Rows from block 6 of a small image diffusion model, named by matrix and row number. Each number is 128 + 24 x the weight over its row's rms, rounded and kept within 0 to 255. All counts start at 0. Numbers have three digits each.
After each channel's rows are labels from the 100 images, of 14976 (inputs lightly noised), where the channel reaches its highest value: "lies over" is the class under the peak. Only what is clearly more common there than usual is listed. The data: aerial photos of the United States (SatlasPretrain).
# convs0: first 3x3 conv (model.decb.0.0.convs.0.weight, 128x256x3x3, standardized in use, each kernel summed), inputs 192-255

convs0.0:187129125147134142169121172098156114128141089141123144132141119119113141128135132120147137121136118118142134120145117156090114127118124121146102132119135132137114133099130112143123130101126140
lies over: building

convs0.119:135120156128104129123117112148136127131123120136122133138123149125126131134139132133124113114136130125117133124101127129121127123136125118124131134121117129131139146128126127133125132118109127
lies over: building

convs0.37:156125154099126136127132113121125140140126120123121155122156129110124134136116134066128141108135123154132149138132123131135122140123138127146078125122143132130149128115134136134109138131113133
lies over: crop field

convs0.115:125117122130117143121117128132136126145121151108131111126111126105135107133138110147129123138147126105138134118142131120128147124144111135130136114129137125152147126121133133117128152125114127
lies over: building

convs0.34:146133106171104138139123122142125134135134098136120135119131154145137151121119131098109119105101149093108143136141137106151135110117127127144110139140126128114100133130142141141123119137116150
lies over: crop field

convs0.12:146152139146080147139123148113113126131106143154144130132126152133155130102128152121122155119112120131138040117130123138113125121153108141125143123128111136124074128118115113115129138105128123
lies over: building

convs0.23:134123129133133127115126129107144135123121152119131127138133151120133180121129133119119140132151120126132095125137124104144141136107118129134119129130117114151091131126125130131132108140118129
lies over: crop field

convs0.8:118170141164129135147121124158141139158146218136163167136215134183120177120159128144142119106229134115143158086107116132153144139150255134085107127136119150083146137129131105153126093088170110
lies over: crop field

convs0.82:121141121116123148130135141125133130140126121135131139123123111137129146132128121129133137123116122133114132124124130137123118113147120128126136118117137124131121108130127141134110142129137132
lies over: building

convs0.123:127131130120126124122125137126127123131126132128122130124130128135109124127131138140124131125129137127132134125132125124135139130118130126120123123125135135127127130127113123125127127132135127
lies over: building

convs0.106:132125148141164147157138087093151138129140141168099135128203150190120174123107065104143139134135123106123115134139121116131110125152104115112084122113132116084163126127123124138128150119108154
lies over: building

convs0.122:107140116120133139129100132172103148119133131143130122152216143148131119114127121101142134150206126138123106136121113131136151102133124136129140121140111103112155121135120141138109113127110114
lies over: building

convs0.81:139135116128125123130131143113131131122121129120128123152127134128136138117132123135131131135129145132131136138128134133123131120117130123135119118126134132126140141139129137128120138126136123
lies over: building

convs0.73:164113139136131134107123132154146118122130122133124128121148138139123137127119120128132124132082135128129126134118124120139140129113129117141142117116125125131146129133119123140126121137123151
lies over: building

convs0.125:136114125119129132121131122131132133126120135114125129144149130137124156113141123133125136128122114114117129113131132130122125124133119127127118128120128110122119134127115134133131135120129149
lies over: building

convs0.38:130094127122126129113125084146124130131127119125118133138097146117127093124131092095118124140145121130132101131146131132180130129107126133130126145138133137116141131135135138125129137125120122
lies over: building

convs0.3:124117151104149121128094143135137122118124130133128134126090113134124117141161119157138148120121138178129168136107127141150151134129128137137102139144140137091097139126125121131105118141153137
lies over: crop field

convs0.26:095125126127124137110122117127132129124116094103108147135165121116124134126125118132139105125113105128131119151120159135105127130148136143113127145118134124146162136128148145135133126110147141
lies over: crop field

convs0.4:122146115131098110111143132124125134129142124121160120128127115136128131120131129132126129137111129127119146132134113132130130131124137130137200128129121134160121154121132122106135140101159126
lies over: building

convs0.13:132142134125134128133126135167134120134121159120097142131135103139128142131135138130128128104106118122141153126101124137144152116134142131128126128151127131121105119112134110122130115113162115
lies over: building

convs0.17:133131141114115164086108157155140100131123123144128125119134134121139057122175139151116127134139121138151155160118133126119145141152121115123159144127104141134133132131122113157131113127138123
lies over: crop field

convs0.86:149127137119135135136131117146138131127109129117123130134137129126119162122134133127116132115117129125133135130114143133131129107130140126134126125131124137119136124126129130134119122124124128
lies over: building

convs0.22:127066127174112109078109104114138128157080100120101159130126201138130167115164131144132121110015124102123088138144120113044138109098147108186061142075101146124122120128122120145149113155040158
lies over: building

convs0.7:161143147140119145141124138134134128135133081155141150116120115172125117104129125156135130129113141104133150130100115128169151114166132116147126135118132119129108135112102081138134135129156133
lies over: building

convs0.51:128128137131129124079132115130133122132123101110167126124087109118112113107109122132134130140085145150155111134121127132136131154074146114166203105130122130132129131143131141146139120120158130
lies over: crop field

convs0.16:132111131095131114136126117129114125126132134120115140130114128141133155123096117140127138137149099136124117125159130118125140138117156120131131119132107113107135134144105133131111136148127120
lies over: crop field

convs0.31:150122157138123130121118113116127126127124094115133128112132113137131119127129131126148129136149129124137107093123118123122140144134120116131123128132144135122119126129137123099138140116111119
lies over: crop field

convs0.47:115125158109134142118126133149126121129116105163113129141115132134126111131122135134128139107139119120122134160124128130135132112123135123143126122132119147126138124135142126137125140101127129
lies over: building

convs0.27:154143143123145123105121139145123102105137118123095122111142094096136109145146102130115106134200129142118108146127137138089095116078135081119144119172138117127112150141131122135142125129136142
lies over: building

convs0.88:133131121123125129138122144129118127145117132122136135133129129128132135129131127122132131117128128121124134122123125135132133119139131115135118125126132121124114122125124128137122115138132129
lies over: building

convs0.40:114118113131136142123126094128101141127115148131128127140115120109126132145119160158126139130122134175144108159131164124131122089101127093121119148145139161121140141131128136142125096129144128
lies over: building

convs0.64:132182120126161150140132113085130125136111075118151111090069072132141147120088166129094129109099162091135165067195132106126123128120123128147078148130134127145146132131112136137140126143203222
lies over: road

convs0.75:093136103161147170113128134202123114109151199075102105166179228145134170135098141115105152124080160126133141122147068154153117101162104112128123150100124107127156139116102153163094104155092147
lies over: building

convs0.104:120125130120135130126133138122130127132126123123126126121123135127125126125125131129126130134117127136123132125126138129131131131128125128131128122130130119126122124131130131132129129127129122
lies over: building

convs0.93:138097106158121131157119111095092131106137100115148117110192119126095076104109125123137133106040207103125255104065126144130109107205138125082163149126140099129117123134118120113150093144118120
lies over: building

convs0.78:127118134142124143128144159127123121133097131106130132147152131126139158128161119120135127124134125138128114093128137121145110126131135111139154122131138123119125132139119130123122126120141112
lies over: crop field

convs0.19:135168133125129112149127161089166148102138039122127130101113049121105107136108130129141139128146081148126090132109132125144116122130142133140170135154135135145176100114126119136122108134124136
lies over: crop field

convs0.100:128135135116119136130128132134130127127125117140121131119125132129119134143129142111135146131130131139126139132146126136120127138126126120141123121134122131123137139116125110122124126143115132
lies over: building