From a checkpoint of a small image diffusion model: trained on aerial photos of the United States (SatlasPretrain), 101725 training examples.
Rows from block 3, named by matrix and row number. Rows with one number belong to one channel. Each number is 128 + 32 x the weight over the matrix's rms, rounded and kept within 0 to 255. All counts start at 0. Numbers have three digits each.
# convs0: first 3x3 conv (model.mid.0.convs.0.weight, 128x128x3x3, standardized in use), inputs 120-127, a 3x3 kernel for each
# convs1: second 3x3 conv (model.mid.0.convs.1.weight, 128x128x3x3, standardized in use, transposed), outputs 120-127, a 3x3 kernel for each
convs0.48:120110091137120127112131128139131130123123135133172091126136135142125125122128107120124140110129132157129178130127128145118100131125120139132130126121181130133129129129138127114124148128128120127140117140129131107127
convs1.48:128128132139120125186122126132131130128128091119133128128121128128125128122122127075132132129128240133121128132127120127129130123130155116126125123120139128140125126118128148159119131138142121083116139146129137127134
convs0.49:108127137006120138111132096129130124000129216170143044132120196096129103086105090113150125131168127123111158196128090133198188110107126144095188133140169133104105112150128173044090149133111148156138142128141056124138
convs1.49:128130129120127130127118127144176127130158109150009165126122128126132130103188129077138128123115125135137132068127125135144116139126127126108138125155128115128121130121165127132132141128126132138111126126142082127140
convs0.50:129127128121119125128133128129126105128159118129128202162142118112146136133070131119137143126115138125151143130130128133121117127125123128134144119149132117129140140136133141130125138133178128131128120116122129127095
convs1.50:119129128128128113129123128127127128129119116130124128128135126097128131119114128125128127120128125122133132124130125122130151138128128142096128131120157128128139120128128128102137127127128128132127126135156123129124
convs0.51:111127128061129149115158186128122105125107091154167062149138123121123128045247125128125146119108127102097128073252128210107136127129111132133129130147129121099123158125103122118120017151128118157034125130141126073134
convs1.51:138127128128129162127127131250127013129128131128138128122085199127058226128124142144104128102142130143128114129126125127126146112136129103112129167152135131128126128107132144133126129111128116128110132077156129115130
convs0.52:080123112112130110164135129128127133104085117121113176185117125122169189128116102126131140125129132129100129112126069131143129122121130128127154142136128138124124127128099133132127125127185159125101121128127135105131
convs1.52:125128128128128128128129129164129119106140137129133090128116135113130119118125128157124000132119127164116128131132133160132120128126128160135120137128128124128121138087128129130125128128134210110127166115120128100123
convs0.53:129063125129131196116153129166049143134129125127124128169117142149106123131131125121148234141114053131136128128130107112135134131131128127028124129131153128170048163060147158000126048095183128107123150110114114110142
convs1.53:127129134124125068130123109174066119236127103126108129129117129126122129132086126134125123231128129133098121116131129028129134166129149160127113130137240142126128128121131128143058135151120130133128192121126151153116
convs0.54:128120126123128130129132149135151099132108120101129117128125112128156128089113110131146128120122140113101086159134118117128095125118123111128123126123128126128136116119124129138152146138139127131137125128110131124130
convs1.54:127095123119127122129143133137128127131129150136128136131128123129125129135131125149151055121130127138159186117132134073055128115127134130133127133129128162127127128128128179129118128126134128129128146128124082130135
convs0.55:128149124078133092110144128144132121112141129156035113120124114130123137109128116128129141128157133128116135151126127138101099128128121123122123132132109128142134137138124127130123141137121113125128141115127129125120
convs1.55:120141129135137155128121130137142152124130129109132126119128131132123125148123128130131147127131128128116124105132136133121141128127134128124119128140114126138110119093105129146127128124142131122169123136142158134091
convs0.56:129128134127077121127126124180067092143168124131124117134148154118131148128118050143027128200130043141129170146129121130143049144113084128125141129129059130128128174162129131124010094139153134124214128126124111127136
convs1.56:128129129120128131128131135109128128140114128132255144128133106162131137128128111150125132128127133148127127128140121117126127128149128120124122116170130138123109126128139133137121130113127127136129064120137119127130
convs0.57:127144127121111121104072123133130133178151117131135128104146057077129125130123128097124194127126122129137012129115081136255046128132044133118123057124123101167108194102107069122091177151136080170165128057170131119230
convs1.57:142148139181127126130100135185117130098127135118142085126133130129129102133104170133126129131078179113141117115131141122126125155129121192109116099130050132146120128133121119144090122120125111140100130119157172115136
convs0.58:120125113127133127127128149138120126144114126154150130145152129139149131125129129099095129139125131077177129064124127125116106178133074135128061162138084137128135115121073145117128122088126201173079136128133074092235
convs1.58:163128150124137023127128128117084128130114125154126103149131134101124143135121127119134128130128128126129119137135055129129107130124130142037112157100114138155127135129127109141125126127138023113127129116147136124128
convs0.59:255126070128127000103133140127065104128114129128155125113161134222128122134115128159126142125116125160127130053130154128130125188128128150129128128134131000062137121077072131127121129175122097131131123129143126011126
convs1.59:134127138128122128125123124119128131119128124128255136128129133138119114127127135128157132131125139128130076126128128123128065127125128136133126129130134123161128151127122124112106131112133128145117129121131127152124
convs0.60:115128124126124115037128111159130109130142127192166105177149127138101116090124167178133134225134255074163098116143127144129042125064122131123146128125123145153125237091127021151255136132068127118191136126127116100127
convs1.60:119126142118125161128125099131115128140134124120140131132130127124126122125127134129128144098105116127119105127146141130122151121127143163126104118147121143014145142115128135128096127140090114128129121130091118128212
convs0.61:123126118128139099128138130057127100145084115128137112138127149136142128132088133126132140193139124130109128255123136046150042114137124158132091134135055140052156122120113133132123147136169134133150119110120122133130
convs1.61:133129130118108128118121141134136132128128137126132133131132132144121122131129133128138128077128128103131155052124131135053139116117107133137139146128124147136127121141127126061124129140129128129134126121128136122115
convs0.62:135117130125116115115130126128135142155128122130151132157141115127128132121124126133113137131127149132172108148124129138108168118127122117125163136134119118126126121132133133135156139127135128132130111126127121128128
convs1.62:124128149126122128128129128126130133120125128128121130133122123129083110126127121123146122124128142128127128128127126103128128132128130127143138130126118119142156134126104128144128108118185107121121121128140137143166
convs0.63:045090165128143103125129074134180145158147067138129129129121116126130174082148128108126136115138095138143130128135126092166126097170138124123117142123127130136128129120122126127179125133129031000255229219123127117130
convs1.63:128127127128128115120122116128128122129127133124094108126123090128128127140130127141122087160148124122155128125089123128128129128128128132142132127129132130102109137128127127146127128140128128145132120128147120130128
convs0.64:144128135127127125111128128114174125173130048130158127135128140134115108136127139124132131126128101138133122128128121126144160143082128116131127075137147128127126128126129128128120119140150126128131127124126129122062
convs1.64:108137135129132122133126120183130115152152128147151123119170128130140136137138121128148126128140126119096141120130130112134134139123125130129128120122131134097118125128139128128131128109119255129118119120122118118129
convs0.65:126128128111128126118157126136127126034126160113124128127124126122128124015042145126126126119121121135120111125133126134133149112127129130114126123137132127155120127130122137126126088122123132134137125131083128127040
convs1.65:131126127127132128131032128135129127000127132114127129130127128130128126140129129133130122171132128128128143132129128132129127131127097126121128132128132116128162134126159143130103130128128128255125102124128128124131
convs0.66:152110101067119097096145111215114081108119144145137107088120208125153072149116137126130134148145062131136131082162113205128157111143104202043092048163147129137116128125155207123089089098123137129153105128156136092124
convs1.66:163128133122132132126113122131156075128127137196147083121116125129131139128121143125210066163117124111129182128141154119129104135127181133117123169118132127131096130126135135114104128117133137182051123144102117067129
convs0.67:109132124123129128113100128110039119114131113133126124126185155127137123128122172128129144126140119010131134199141181182128131129068126130132128138111148111214110123085135134155118134120117122215160133033158133123128
convs1.67:120127132139124128129119129124115128127130135129127138067135127126130137119129128108131170123143076068132136128128255131131102164123105138136129126106128115126153130127132126119100147125098131116142157147161118104058
convs0.68:123141118135131131110134123137128113151122125129110162117128121145134095121129143113102149126143051122127106144152122143147116132132127137155096132148115111124132123130130154120124130131102142132131152093153095129122
convs1.68:128128128126128127132132128139166158133144082131131129126128117128130130128127130187108128130129130114110129099128129119125128134116123129100131162123121154132099128134129118134128128125123142064132130131139119120123
convs0.69:123153133156138086126087122203121083183090162130119118111131130159189103160125104132107121156131094089187207205118163126112099124137106101066129175102150083162139114125154101154175152106081124255131174120122144000108
convs1.69:133148128108112132126121137125112255000106126198125136138133126180127129125130132050127101104137183129123124118125205128145104154112132139124118121129106127134127126128118095143134127129149255222131138111127120126132
convs0.70:130128126070130139105141131128128114128165166147122129151120000138136128133157125126149117131116116108106134140216124127123128117122118106132120127144128150126120142137109130100066143166115128155127128129132128127128
convs1.70:129128128133131146130151129179132114129119128124129128127123127128141130255119110127138131128125094128128128130128128131127113124126082099134110128127126129120126129096137134148131118138103120132140133124128128124138
convs0.71:108105127127111132159200127105175140231021101218115100201198132105138128174133018110135148141175143086108128191126129175074118132162127163152043111119127196000186139131050255095130128056103000032129201122138170111112
convs1.71:131071196111137134107108151091143133128125129140099130128126136124145138128130124121187103139102128080117246120128017128129130087138124102132128178062118170153129130144067089138146123135155126113133128113158140163130
convs0.72:128132129136117133126081116130178128058173129135127127128135112127127117071121126127128108129130133114122112132129143129130123156151127120113128125132123144130127128128120124128170129125134149128121135136127171104135
convs1.72:129128125124128128128128123119140127129069154127123062133127161137128128128133125127106129128128074231124129112135135115127128123128128125139127126129126128121130129128128174128112135109184151129136128115132129179124
convs0.73:123137040106118091128173125140115105041148146116153096131119113120183125119118140126130119138110116133108026166119124128128126178128113127110125126128123169128174134187138124126126130130128155127131160108094091126129
convs1.73:133126125134127128135128127115127150123127129131126127126105124139128148128127126160131128110131104129128134126134135126128136125127128128111118131125115130121117132126119128125120123128141112194120143128000110115127
convs0.74:135135164119132115118125152073159129131110161107128169145130120102077132133255126106080132128136051114093067140122152171128138121131137105069137128058176186130128085139160109090111139156080143128100126132131183023127
convs1.74:121129126136129134125120128135146132100126119118126121129031129129120128117128126129125129175136156127127127114109121129128110151128120128131116142181110146255095116116136124136149144113194149087084143135089125085133
convs0.75:130135125113129147135153124136126129157125123136110124143148170153118122141121140126131130131129139140130095166139120155141116119108123135100132119146135132150129166127137113132112124128130132121147119122130139124106
convs1.75:255130129128127118129126118183130123128126118123128128126088116128130086135132121125198126129128124126126127124105133115119127145131128122131130139111111136087128126101127136128135091140117128130135114128128123144128
convs0.76:124147109129158144105099165195132100102161179148121130118162126132119144119163178106116132182155125126115143146149140114096129146124118028127091210129127146072078127127127190179129119132053092187098178022120112100152
convs1.76:138136111135129131130095117177130138132139135131086072129153111117129136114132127104021186129143121132133126114110125151126119152147107141125129129124102132126150123126119114113127137123071157143141124124129137041145
convs0.77:121131130255128130131121127155126130135129128111128131183136118130143127128130125126134128148142110140128115125127129119118123131141128132135129147131126128128128149133221126130139093133128118123128128128127138128128
convs1.77:128118127127134000131128126128129111139126112125128128131123129126100120125122128122128127127139122101129097118127139130130128132127127132161124126134131126127124129092135128121125136126130128126128144128145132128137
convs0.78:129128124128131124128122143136202028089151138143134166084164129098121129126101136156094117133123151112146059140128131139133128121128000186156148130121128125119116143144133119219140129128105124128122128125002133138123
convs1.78:128126127119128122123128128115118128132127137221127128131129128127126138126131128128131123120126130123189131255135125124132130128128135127127125128123126107103127128130134122095129127134102127129135121127129130127139
convs0.79:120169127127156126121128152167130108128127148120116162117152175240091135124124128127153160152144112155117130102132206127138127132129130114126122149129208127136064120162125137091154179060112134165219109142154127122130
convs1.79:127125140132131127130129107131231137123124129125132034128130121153141139125084128134127092129126125131107138171131128117132130167096141153073128091157041139059072142127125033131120127053128198147118125074101115112125
convs0.80:125131127130128124131128121104144134110132128109114128126128126117131135128111130122126125129129133127120112130126129140134136121131134121127128131122130135129120128134128121128143133133134128132128127123129132127132
convs1.80:127130128129129129255035133130139070128137255128128128128126129131208128129128129135133128132134131121128125129129127129131128128196128123212129126131124128131128121124124128123126128127132125128126128126127112126128
convs0.81:131128132150117111128130126142135127157140127150126169134130126129121045128100124128118138120126114138144111133153128117130112147129102135112109130141121162131125154125105103127107155165129167125131133086124136100128
convs1.81:130129128132138128122128128128157119128131130128037152131126000255126120121129127145129130130128132128133121129129128110127109163129117123120097128116133129125092128127116121129123123128101141135131138128120128131101
convs0.82:128192140140129098138126096107170066152075087114056203101141000119110128128143118127115125166129031125128128129107108117156130129230098110152138128015087140115115112193176129133131034085162121008251033255126126154111
convs1.82:124121129131129114141128125128147120133129128142146129098121127130111133255103134154099110149119197135003121146134163128123111165127129125142130151128090152130125162085127132109166127115134133124136128004140129186109
convs0.83:107182127143145129126126132144164238143101137095119137125094197137148118136130122130129126141089128123124255169118190110126127146128105130125130072197101128123120119120144125123118198088092071133120146080138120127122
convs1.83:126126131125110142126124117130099131110098100127130081157134158128120095113128130130127120120147143255120102131255024128138142129086128131150128196130038094141107129129117135124128128128109141118161135119093090126129
convs0.84:078133126128151128139137150091149129103128160172127067142137125050136176157127128115089122128157128124107127144127074116128129144126128044130100158186224120137121108146196114129117184134090119126128125074131129128128
convs1.84:128123125128128129106149128128160121129126178128128124128104114127112156128129119133125148093139131131160130127129131126128130141128133131142141133102097127132123127127128139128130130129129159121041135190244125128141
convs0.85:112149122131075145124127119104164159123123100128121105127202101168138139120051143144126159106150081089141052125141157109136178170099075113165144109156187134138124119144113099161144113141108131161118143113087128127155
convs1.85:138134132129127137129135138100127133129142224089144130102130134128130125136178122096127131158159130179025115125127138164128207112107134117135151100131122136093185121128176127132117162120069137134128126114160087131129
convs0.86:129129128128113114123119148127124111124116126112176249133141129128138131157118130131149172143113131119136128128133103137146122147104126136136141136131142108130123163120105139143124113146126128129130130116100179131122
convs1.86:129129122112128121123102089122127125149127122142122137122129130124121125134129172148103122138119150128090137129125126141139135153185000137082126081127129181127128142135140128128114132130081016167121107128168145127150
convs0.87:103112096129128128127163137136135131116127131127112135128167128120133122128129127117130123114129131081155137138129128130168125129128122130134157071128127125122128127131130117113126124126127117085123064125128130130128
convs1.87:122136125123127132128126128127131140129136125129129121110142130122126131130110128128121128129128137117131132128128124061131128125129127127131098129174135126125127096126119128126128116122135134123134112149153119135128
convs0.88:125125136104126129127122098124133118084146129123105135103128113142136128129140119142124168148124130055113126124131129126255136127135129120126132142125128150134132105114180155086117091142133124130130104085127137100129
convs1.88:132139128128122127129131136128120133140128150095129146127129123114130132131138130087119125136166127057170010128031127113127139133128114115128131136127128129128127114124146123155150074126128125108128110130135138136130
convs0.89:098127136119120130145094125140126145083149140101119125132114128129129135127109123105094126134123129121127169179134136129130138112127130143110111115126255122123147149124109134134139099133142175110137127077123011116132
convs1.89:128129126128128127128119095134140127149125133140132123128129130117133127136167194102130126129140123128136150000129127128072127125115133170127127000136095126127128129110139128129128126132127131240121127145129124100129