{"model": "image diffusion model", "dataset": "aerial photos of the United States (SatlasPretrain)", "train_examples": 101725, "image_size": 64, "horizontal_flip": true, "conditioning": "none", "arch": "unet", "objective": "edm", "cond_dim": 128, "norm": "groupnorm", "hidden_act": "elu", "weight_standardization": true, "pixel_unshuffle": 2, "widths": [64, 128, 128], "blocks_per_level": 1, "scale_shift_norm": true, "attention": true, "upsampling": "transposed_conv", "init": "torch_default", "residual_init": "none", "optimizer": "soap", "beta2": 0.99, "learning_rate": 0.002, "beta1": 0.95, "shampoo_beta": 0.99, "eps": 1e-08, "precondition_frequency": 20, "max_precond_dim": 1024, "merge_dims": true, "one_sided": false, "adamw_lr_other_params": 0.00074, "l1_shrink": 0.03, "max_steps": 16200, "batch_size": 128, "epochs": 20.4, "lr_schedule": "wsd", "decay_fraction": 0.2, "final_lr_fraction": 0.01, "warmup_steps": 480, "weight_decay": 0.3, "adamw_weight_decay_other_params": 0.05}
Rows from block 5 of a small image diffusion model, named by matrix and row number. Rows with one number belong to one channel. Each number is 128 + 32 x the weight over its row's rms, rounded and kept within 0 to 255. All counts start at 0. Numbers have three digits each. After the name is the row's rms in percent of the matrix's.
After each channel's rows are labels from the 100 images, of 14976 (inputs lightly noised), where the channel reaches its highest value: "top examples" is what is common among them. Only what is clearly more common there than usual is listed. The data: aerial photos of the United States (SatlasPretrain).
# convs0: first 3x3 conv (model.mid.2.convs.0.weight, 128x128x3x3, standardized in use, each kernel summed), inputs 64-127
# convs1: second 3x3 conv (model.mid.2.convs.1.weight, 128x128x3x3, standardized in use, transposed, each kernel summed), outputs 64-127

convs0.25 087:132139148153129121144145095139070140183145171140109088112106160083152120148148168096101146114104071165129144167087160137136114157108067080114070041100188084156103114133131101161115161179179158
convs1.25 104:128125121128112123128151145128137129132153124134133153170108166129122131135102143128095116140133255123146091131096126113105135131125141128128121120130124101125152127137135132121120154129107128
top examples: building

convs0.71 087:135141128155131155115147079174215111116133131164115129100119114141096155137151176104159119143152144197090123195166111152136131123088153107155093077091070128120083100091152088159146132103135009
convs1.71 063:113130123118150080111068149107163111069149113127149195162055134144120123145129095141100179117154144143150164108162121119150126120079129170255147128132110146151127120138143108120157126163127127
top examples: building

convs0.77 076:116134115099117124140175134177063102078200103127131210113127131117104137098105145163118135120074086127163098143140175128144195154133180098143172134131146130102129093125112084108110041152127167
convs1.77 047:170131113129181134143119159120170104084137097063093131109097111192126081151168057146143118123134145098126178113068134147132052127149105144139154146080121148111120158140146188115144138090143123
top examples: building

convs0.104 119:106082114120172117110116078120116077100141132142034082127150084163182113160138138146118101113180132058175160145132116096115163103175169077134200106098129143118097149122106152125130163105092099
convs1.104 077:110117139116073131170124130155149138099123121143166166151150142124104128173124116118151120111121142255107143160108156130111178095136130134170087122137118150070168146136135054179137103168114133
top examples: crop field

convs0.126 112:150119183138205149133132072146116180133144131119134152123137112145131119122077170097123135141132131206147170118138144128099116038138162120122103113094185109120155120120140096130156136126130141
convs1.126 069:130136125124036139127145127146122126121127111134116132122123103132120136119112116143130102133121127139122125145119134127132116148144137135136127130128138122136130135132126122102118136128145125
top examples: building

convs0.85 066:066123127155124051099136160150148119128145135062152067151143137117153131115109110036154131113130130121135150139117109108119121136120105134132125129053151155136168177124129157128140137130178120
convs1.85 049:135122128133130120138133145137127124142114150116120150138127137132132136125128133155100131130134126086136106121000131126125207128130123131137124056120129127119123144139115128139109131146095128
top examples: building

convs0.60 067:111141118132113139098113109192122107092133129137153154106107109197137077123138126133114162161114161104105142097089153135134099158117096140123133096081078058154081085095150135105143072161113131
convs1.60 040:130059111134107168141127137150118123164157121165081152140167081122113128079170118097127147175089104107117108119193112133139126120167129122127085143106160158119066107138070175134144129085142132
top examples: building

convs0.96 099:112149109172155133138079166121146147131082130141222104132000101138132131146131115151103149133187135127110119125135103113119128118124099113166166076111138122081116120123142152143106126107152099
convs1.96 034:138121134115124122119158134227126122115206116130093139100121147179135097115147122103157142134131129230255133109124125120124113128128135161129141122122119129129092120106130150102169021113143117
top examples: building

convs0.58 073:153091048124139067117106171125097151020160112129155165131119140126111125105142141121110196094085112074152150117103127135161127156090096149065126131158168104125155154141121141135075112091144126
convs1.58 126:125127128122127124128103135133131126255150128128135125123129123129136130129141128142130000127121132119130144137128134138120135124179122124125135122132128097124131115131150118127128120109129122
top examples: building

convs0.0 121:141139141105162096148114158143137134138069128142129169145130255132153126137140123107142165149145156135133145123151130084114133138120131143111148079119101096123091103144096115130098169082109139
convs1.0 050:145114101174127134168142140142096101146178132116145097137159118110131106145114159110123051106085093119135095121024132196100093131134122105111112138145129080166165097126115093139137167161122095
top examples: building

convs0.66 112:052108152116121081093112114128126148110089091095137107126127078142139156136109129138120078157161100135119130137066143131110145116129154119137134145106131138124155111153119141133125136121246094
convs1.66 080:130135124129117124115129133127255124126129130135132121111129129122125123115128125133130141121220095125130129135129128132130129131131123122133140131146127132126115128129125134134125102115128126
top examples: building

convs0.3 117:110118146100131126080129132111140155108088121106158101116130100160096166129102161092103116129146135132094125169176153128119155125150122127172136154124130137127110106153144143155130137140108163
convs1.3 081:122129125139129135131130128132124110139134133141128124114136134136121127137139131138185126128129125108128125133139129114137141126132104113123122127128126140125127131142110119138133129122134135
top examples: building

convs0.98 104:107092062081131083189152066202147101116120176083109189121170119132210087163125102130112104104125120127163124139075123117115130081117118069101179149079125101120112176137128105094146128141139157
convs1.98 076:150130130140157124128122126138117081088137156123123105120120124124115146131122131135148094140126138181061118113165119108139138127146103135138126077144126141132096127134103127144130128110112134
top examples: crop field

convs0.40 155:161137138145136119181124131103134131217160128075126173134153219140153110152180175200166155137086110121096169123105110128122117112139096126073104112122116109091065124121133129136151148131105120
convs1.40 232:129127129127128127128126123129127128074129128127129125128129127130126128128130129129129128128127127120126126125255128124127252128128127127127127128128128128127127000128130130129128128128127132
top examples: building

convs0.6 088:074106127134124064026087090171094140054128117114127102148076124101148116115116118123153134120121125141138121131157134091131140246125164077072122135183185146098121042127144071141139131109073140
convs1.6 032:136129130133120127124084097108135124124108129124125132140126112126115137133128126124123134125133125126114129113130137119129133123131119119120132123127125126117148124146130144135134128087127135
top examples: building

convs0.120 049:129169172141143140143125088184119118089125129097132120147142138161107115127135097125130184111076083082133125146148130099121140106106143076097033159134096137109180143142134156133165138245175150
convs1.120 110:130140128122140122128132117132123128134133127125130126128129125125123129124130182131132133132130171137137119120119127131126132132130115131129131129125127136136128132137142129130120119000134126
top examples: building

convs0.37 077:144150113163138156136099151186154125097098046110126130143093125122069126127174171100150111145136151086136103126086154130190087168121109154117148148150133066159165135133139122115181187062066115
convs1.37 052:083143143127162133135106141132109126123158122121131071105115135160238126101103087136150200056112113124119139144194124104101183117124117148129169051152153110145111123124122116115127136120123115
top examples: building

convs0.32 107:113095176145138169123105094098166153167167121135150156126110149132133140127126233098135125078146150135107148119136086162113111095143147131101145117174125121204138124130190139133134134114097121
convs1.32 139:129142127128128129132134130127113128135128129130128131122128126126128175125130128136127129126128129137125078129129131127134211128102123127129126128135130131125119000127130132125129131127128136
top examples: building

convs0.113 080:169164156126142126157190213116119143142102132162173095155130116165138115084160115159100132079114151113103067137059157165133132134099156169112137145195149152179129168162115110061152091134104201
convs1.113 054:103118135111088124118148129117137119094135077137135110157097136182165120151123091124122127094096141139137121133100125191090112134038133077114087103117113089129087148125137110136141122148145127
top examples: building

convs0.27 074:119092219128116146119124091073143070126108110157148100130152106104113144109128143121142160114117107117110161106138091125151135169139173115074122111126119132138130101111137127152067160123134110
convs1.27 032:136137119160119132123132139123113130130167136137170131000131109106170111116128131121131143147124113065145136124123133101123147115120130135115148093110109114131128130107132108127142132142130143
top examples: building

convs0.63 088:109069138154142135097124116095122119135113151095169114133255167182118120153124094165144114097093142087128147072160157135191136108116097151112117088161135108137128117123118141125122129071142137
convs1.63 129:130132128114129117128108124129125130131123132129127111125000127134125129123129131132122130125130123125131130133132132116123133121125140131124130124127132120125131132132122126138128118129122120
top examples: building

convs0.1 087:134053120116130130120139057124140124220096114112137114124152159106130054129122133113084120122203134128167179102130104166139130182148176125045096122067124161163122112138124136101139123125156168
convs1.1 052:126149137151100128125125106121135146000128126131133133126118135120133083121136130154157120139095126125144124122132127115113219126126117129135131132107124125122112129118144127128119127129123115
top examples: building

convs0.75 134:167160140162141144134181151125102099120137157107122069168147135063101130092139152147163113151098137134101165175177148150108145128126178175140080148106124066123136139117112062114119164132104134
convs1.75 066:140078111166066027141113105115128153113144132154089108141133087126134142137072123145089089130111115084123098124226129073125123128052130081133110160129138146088158154119091159155095163150144102
top examples: crop field

convs0.11 137:145124112242112122135109105082134189141168085133160162109120136098125125128161138152142085111087120135098184174099091160129125115109111117157130109118159108139157117148112139136091130150139160
convs1.11 268:135126135131126122129125129128127130128129255127121130125123128130133128129118126125132130127126126128129124125028129129126130128133132129129126129132132131127134133126116127123126135123129128
top examples: crop field

convs0.50 094:131137107000105107111148131122173166227173110104096126093087146171134143153130106132127132126144142108082141213158115129113165146125127116155141148116132116071095072147136123108124111120075149
convs1.50 123:129124129255114131127128164133126136111125128127125125134130131130126123125131131152134129125126125126126129126128126131129212130115129130129138126146129127123137127126129088130126125128123132
top examples: building

convs0.49 061:150112144117127139135133117081146170149213125082092140099095096142089153210163130169067096132098183135097198111183131095115148125127145088056131144121147152170120111099161109145116114113126128
convs1.49 055:116102122132119130126134131112130125130136126128126110119127123127146128150110132110155142108123139131121119130201127107117112129127124113126143119057130100134120120136094122117127135129132134
top examples: building

convs0.53 089:155125114162118068098134167123126127167144134107129154090162161076121124192101120146117093088133186131053164139124132138155118166124145148187136114108197062076130083125112112081118141114073105
convs1.53 050:113111155100115171093099105083156131208137148166118159112181112150099176122137149122108130145107124127136154110084111194157145138000152143131120143120132140134163104169173116100145123115134120
top examples: building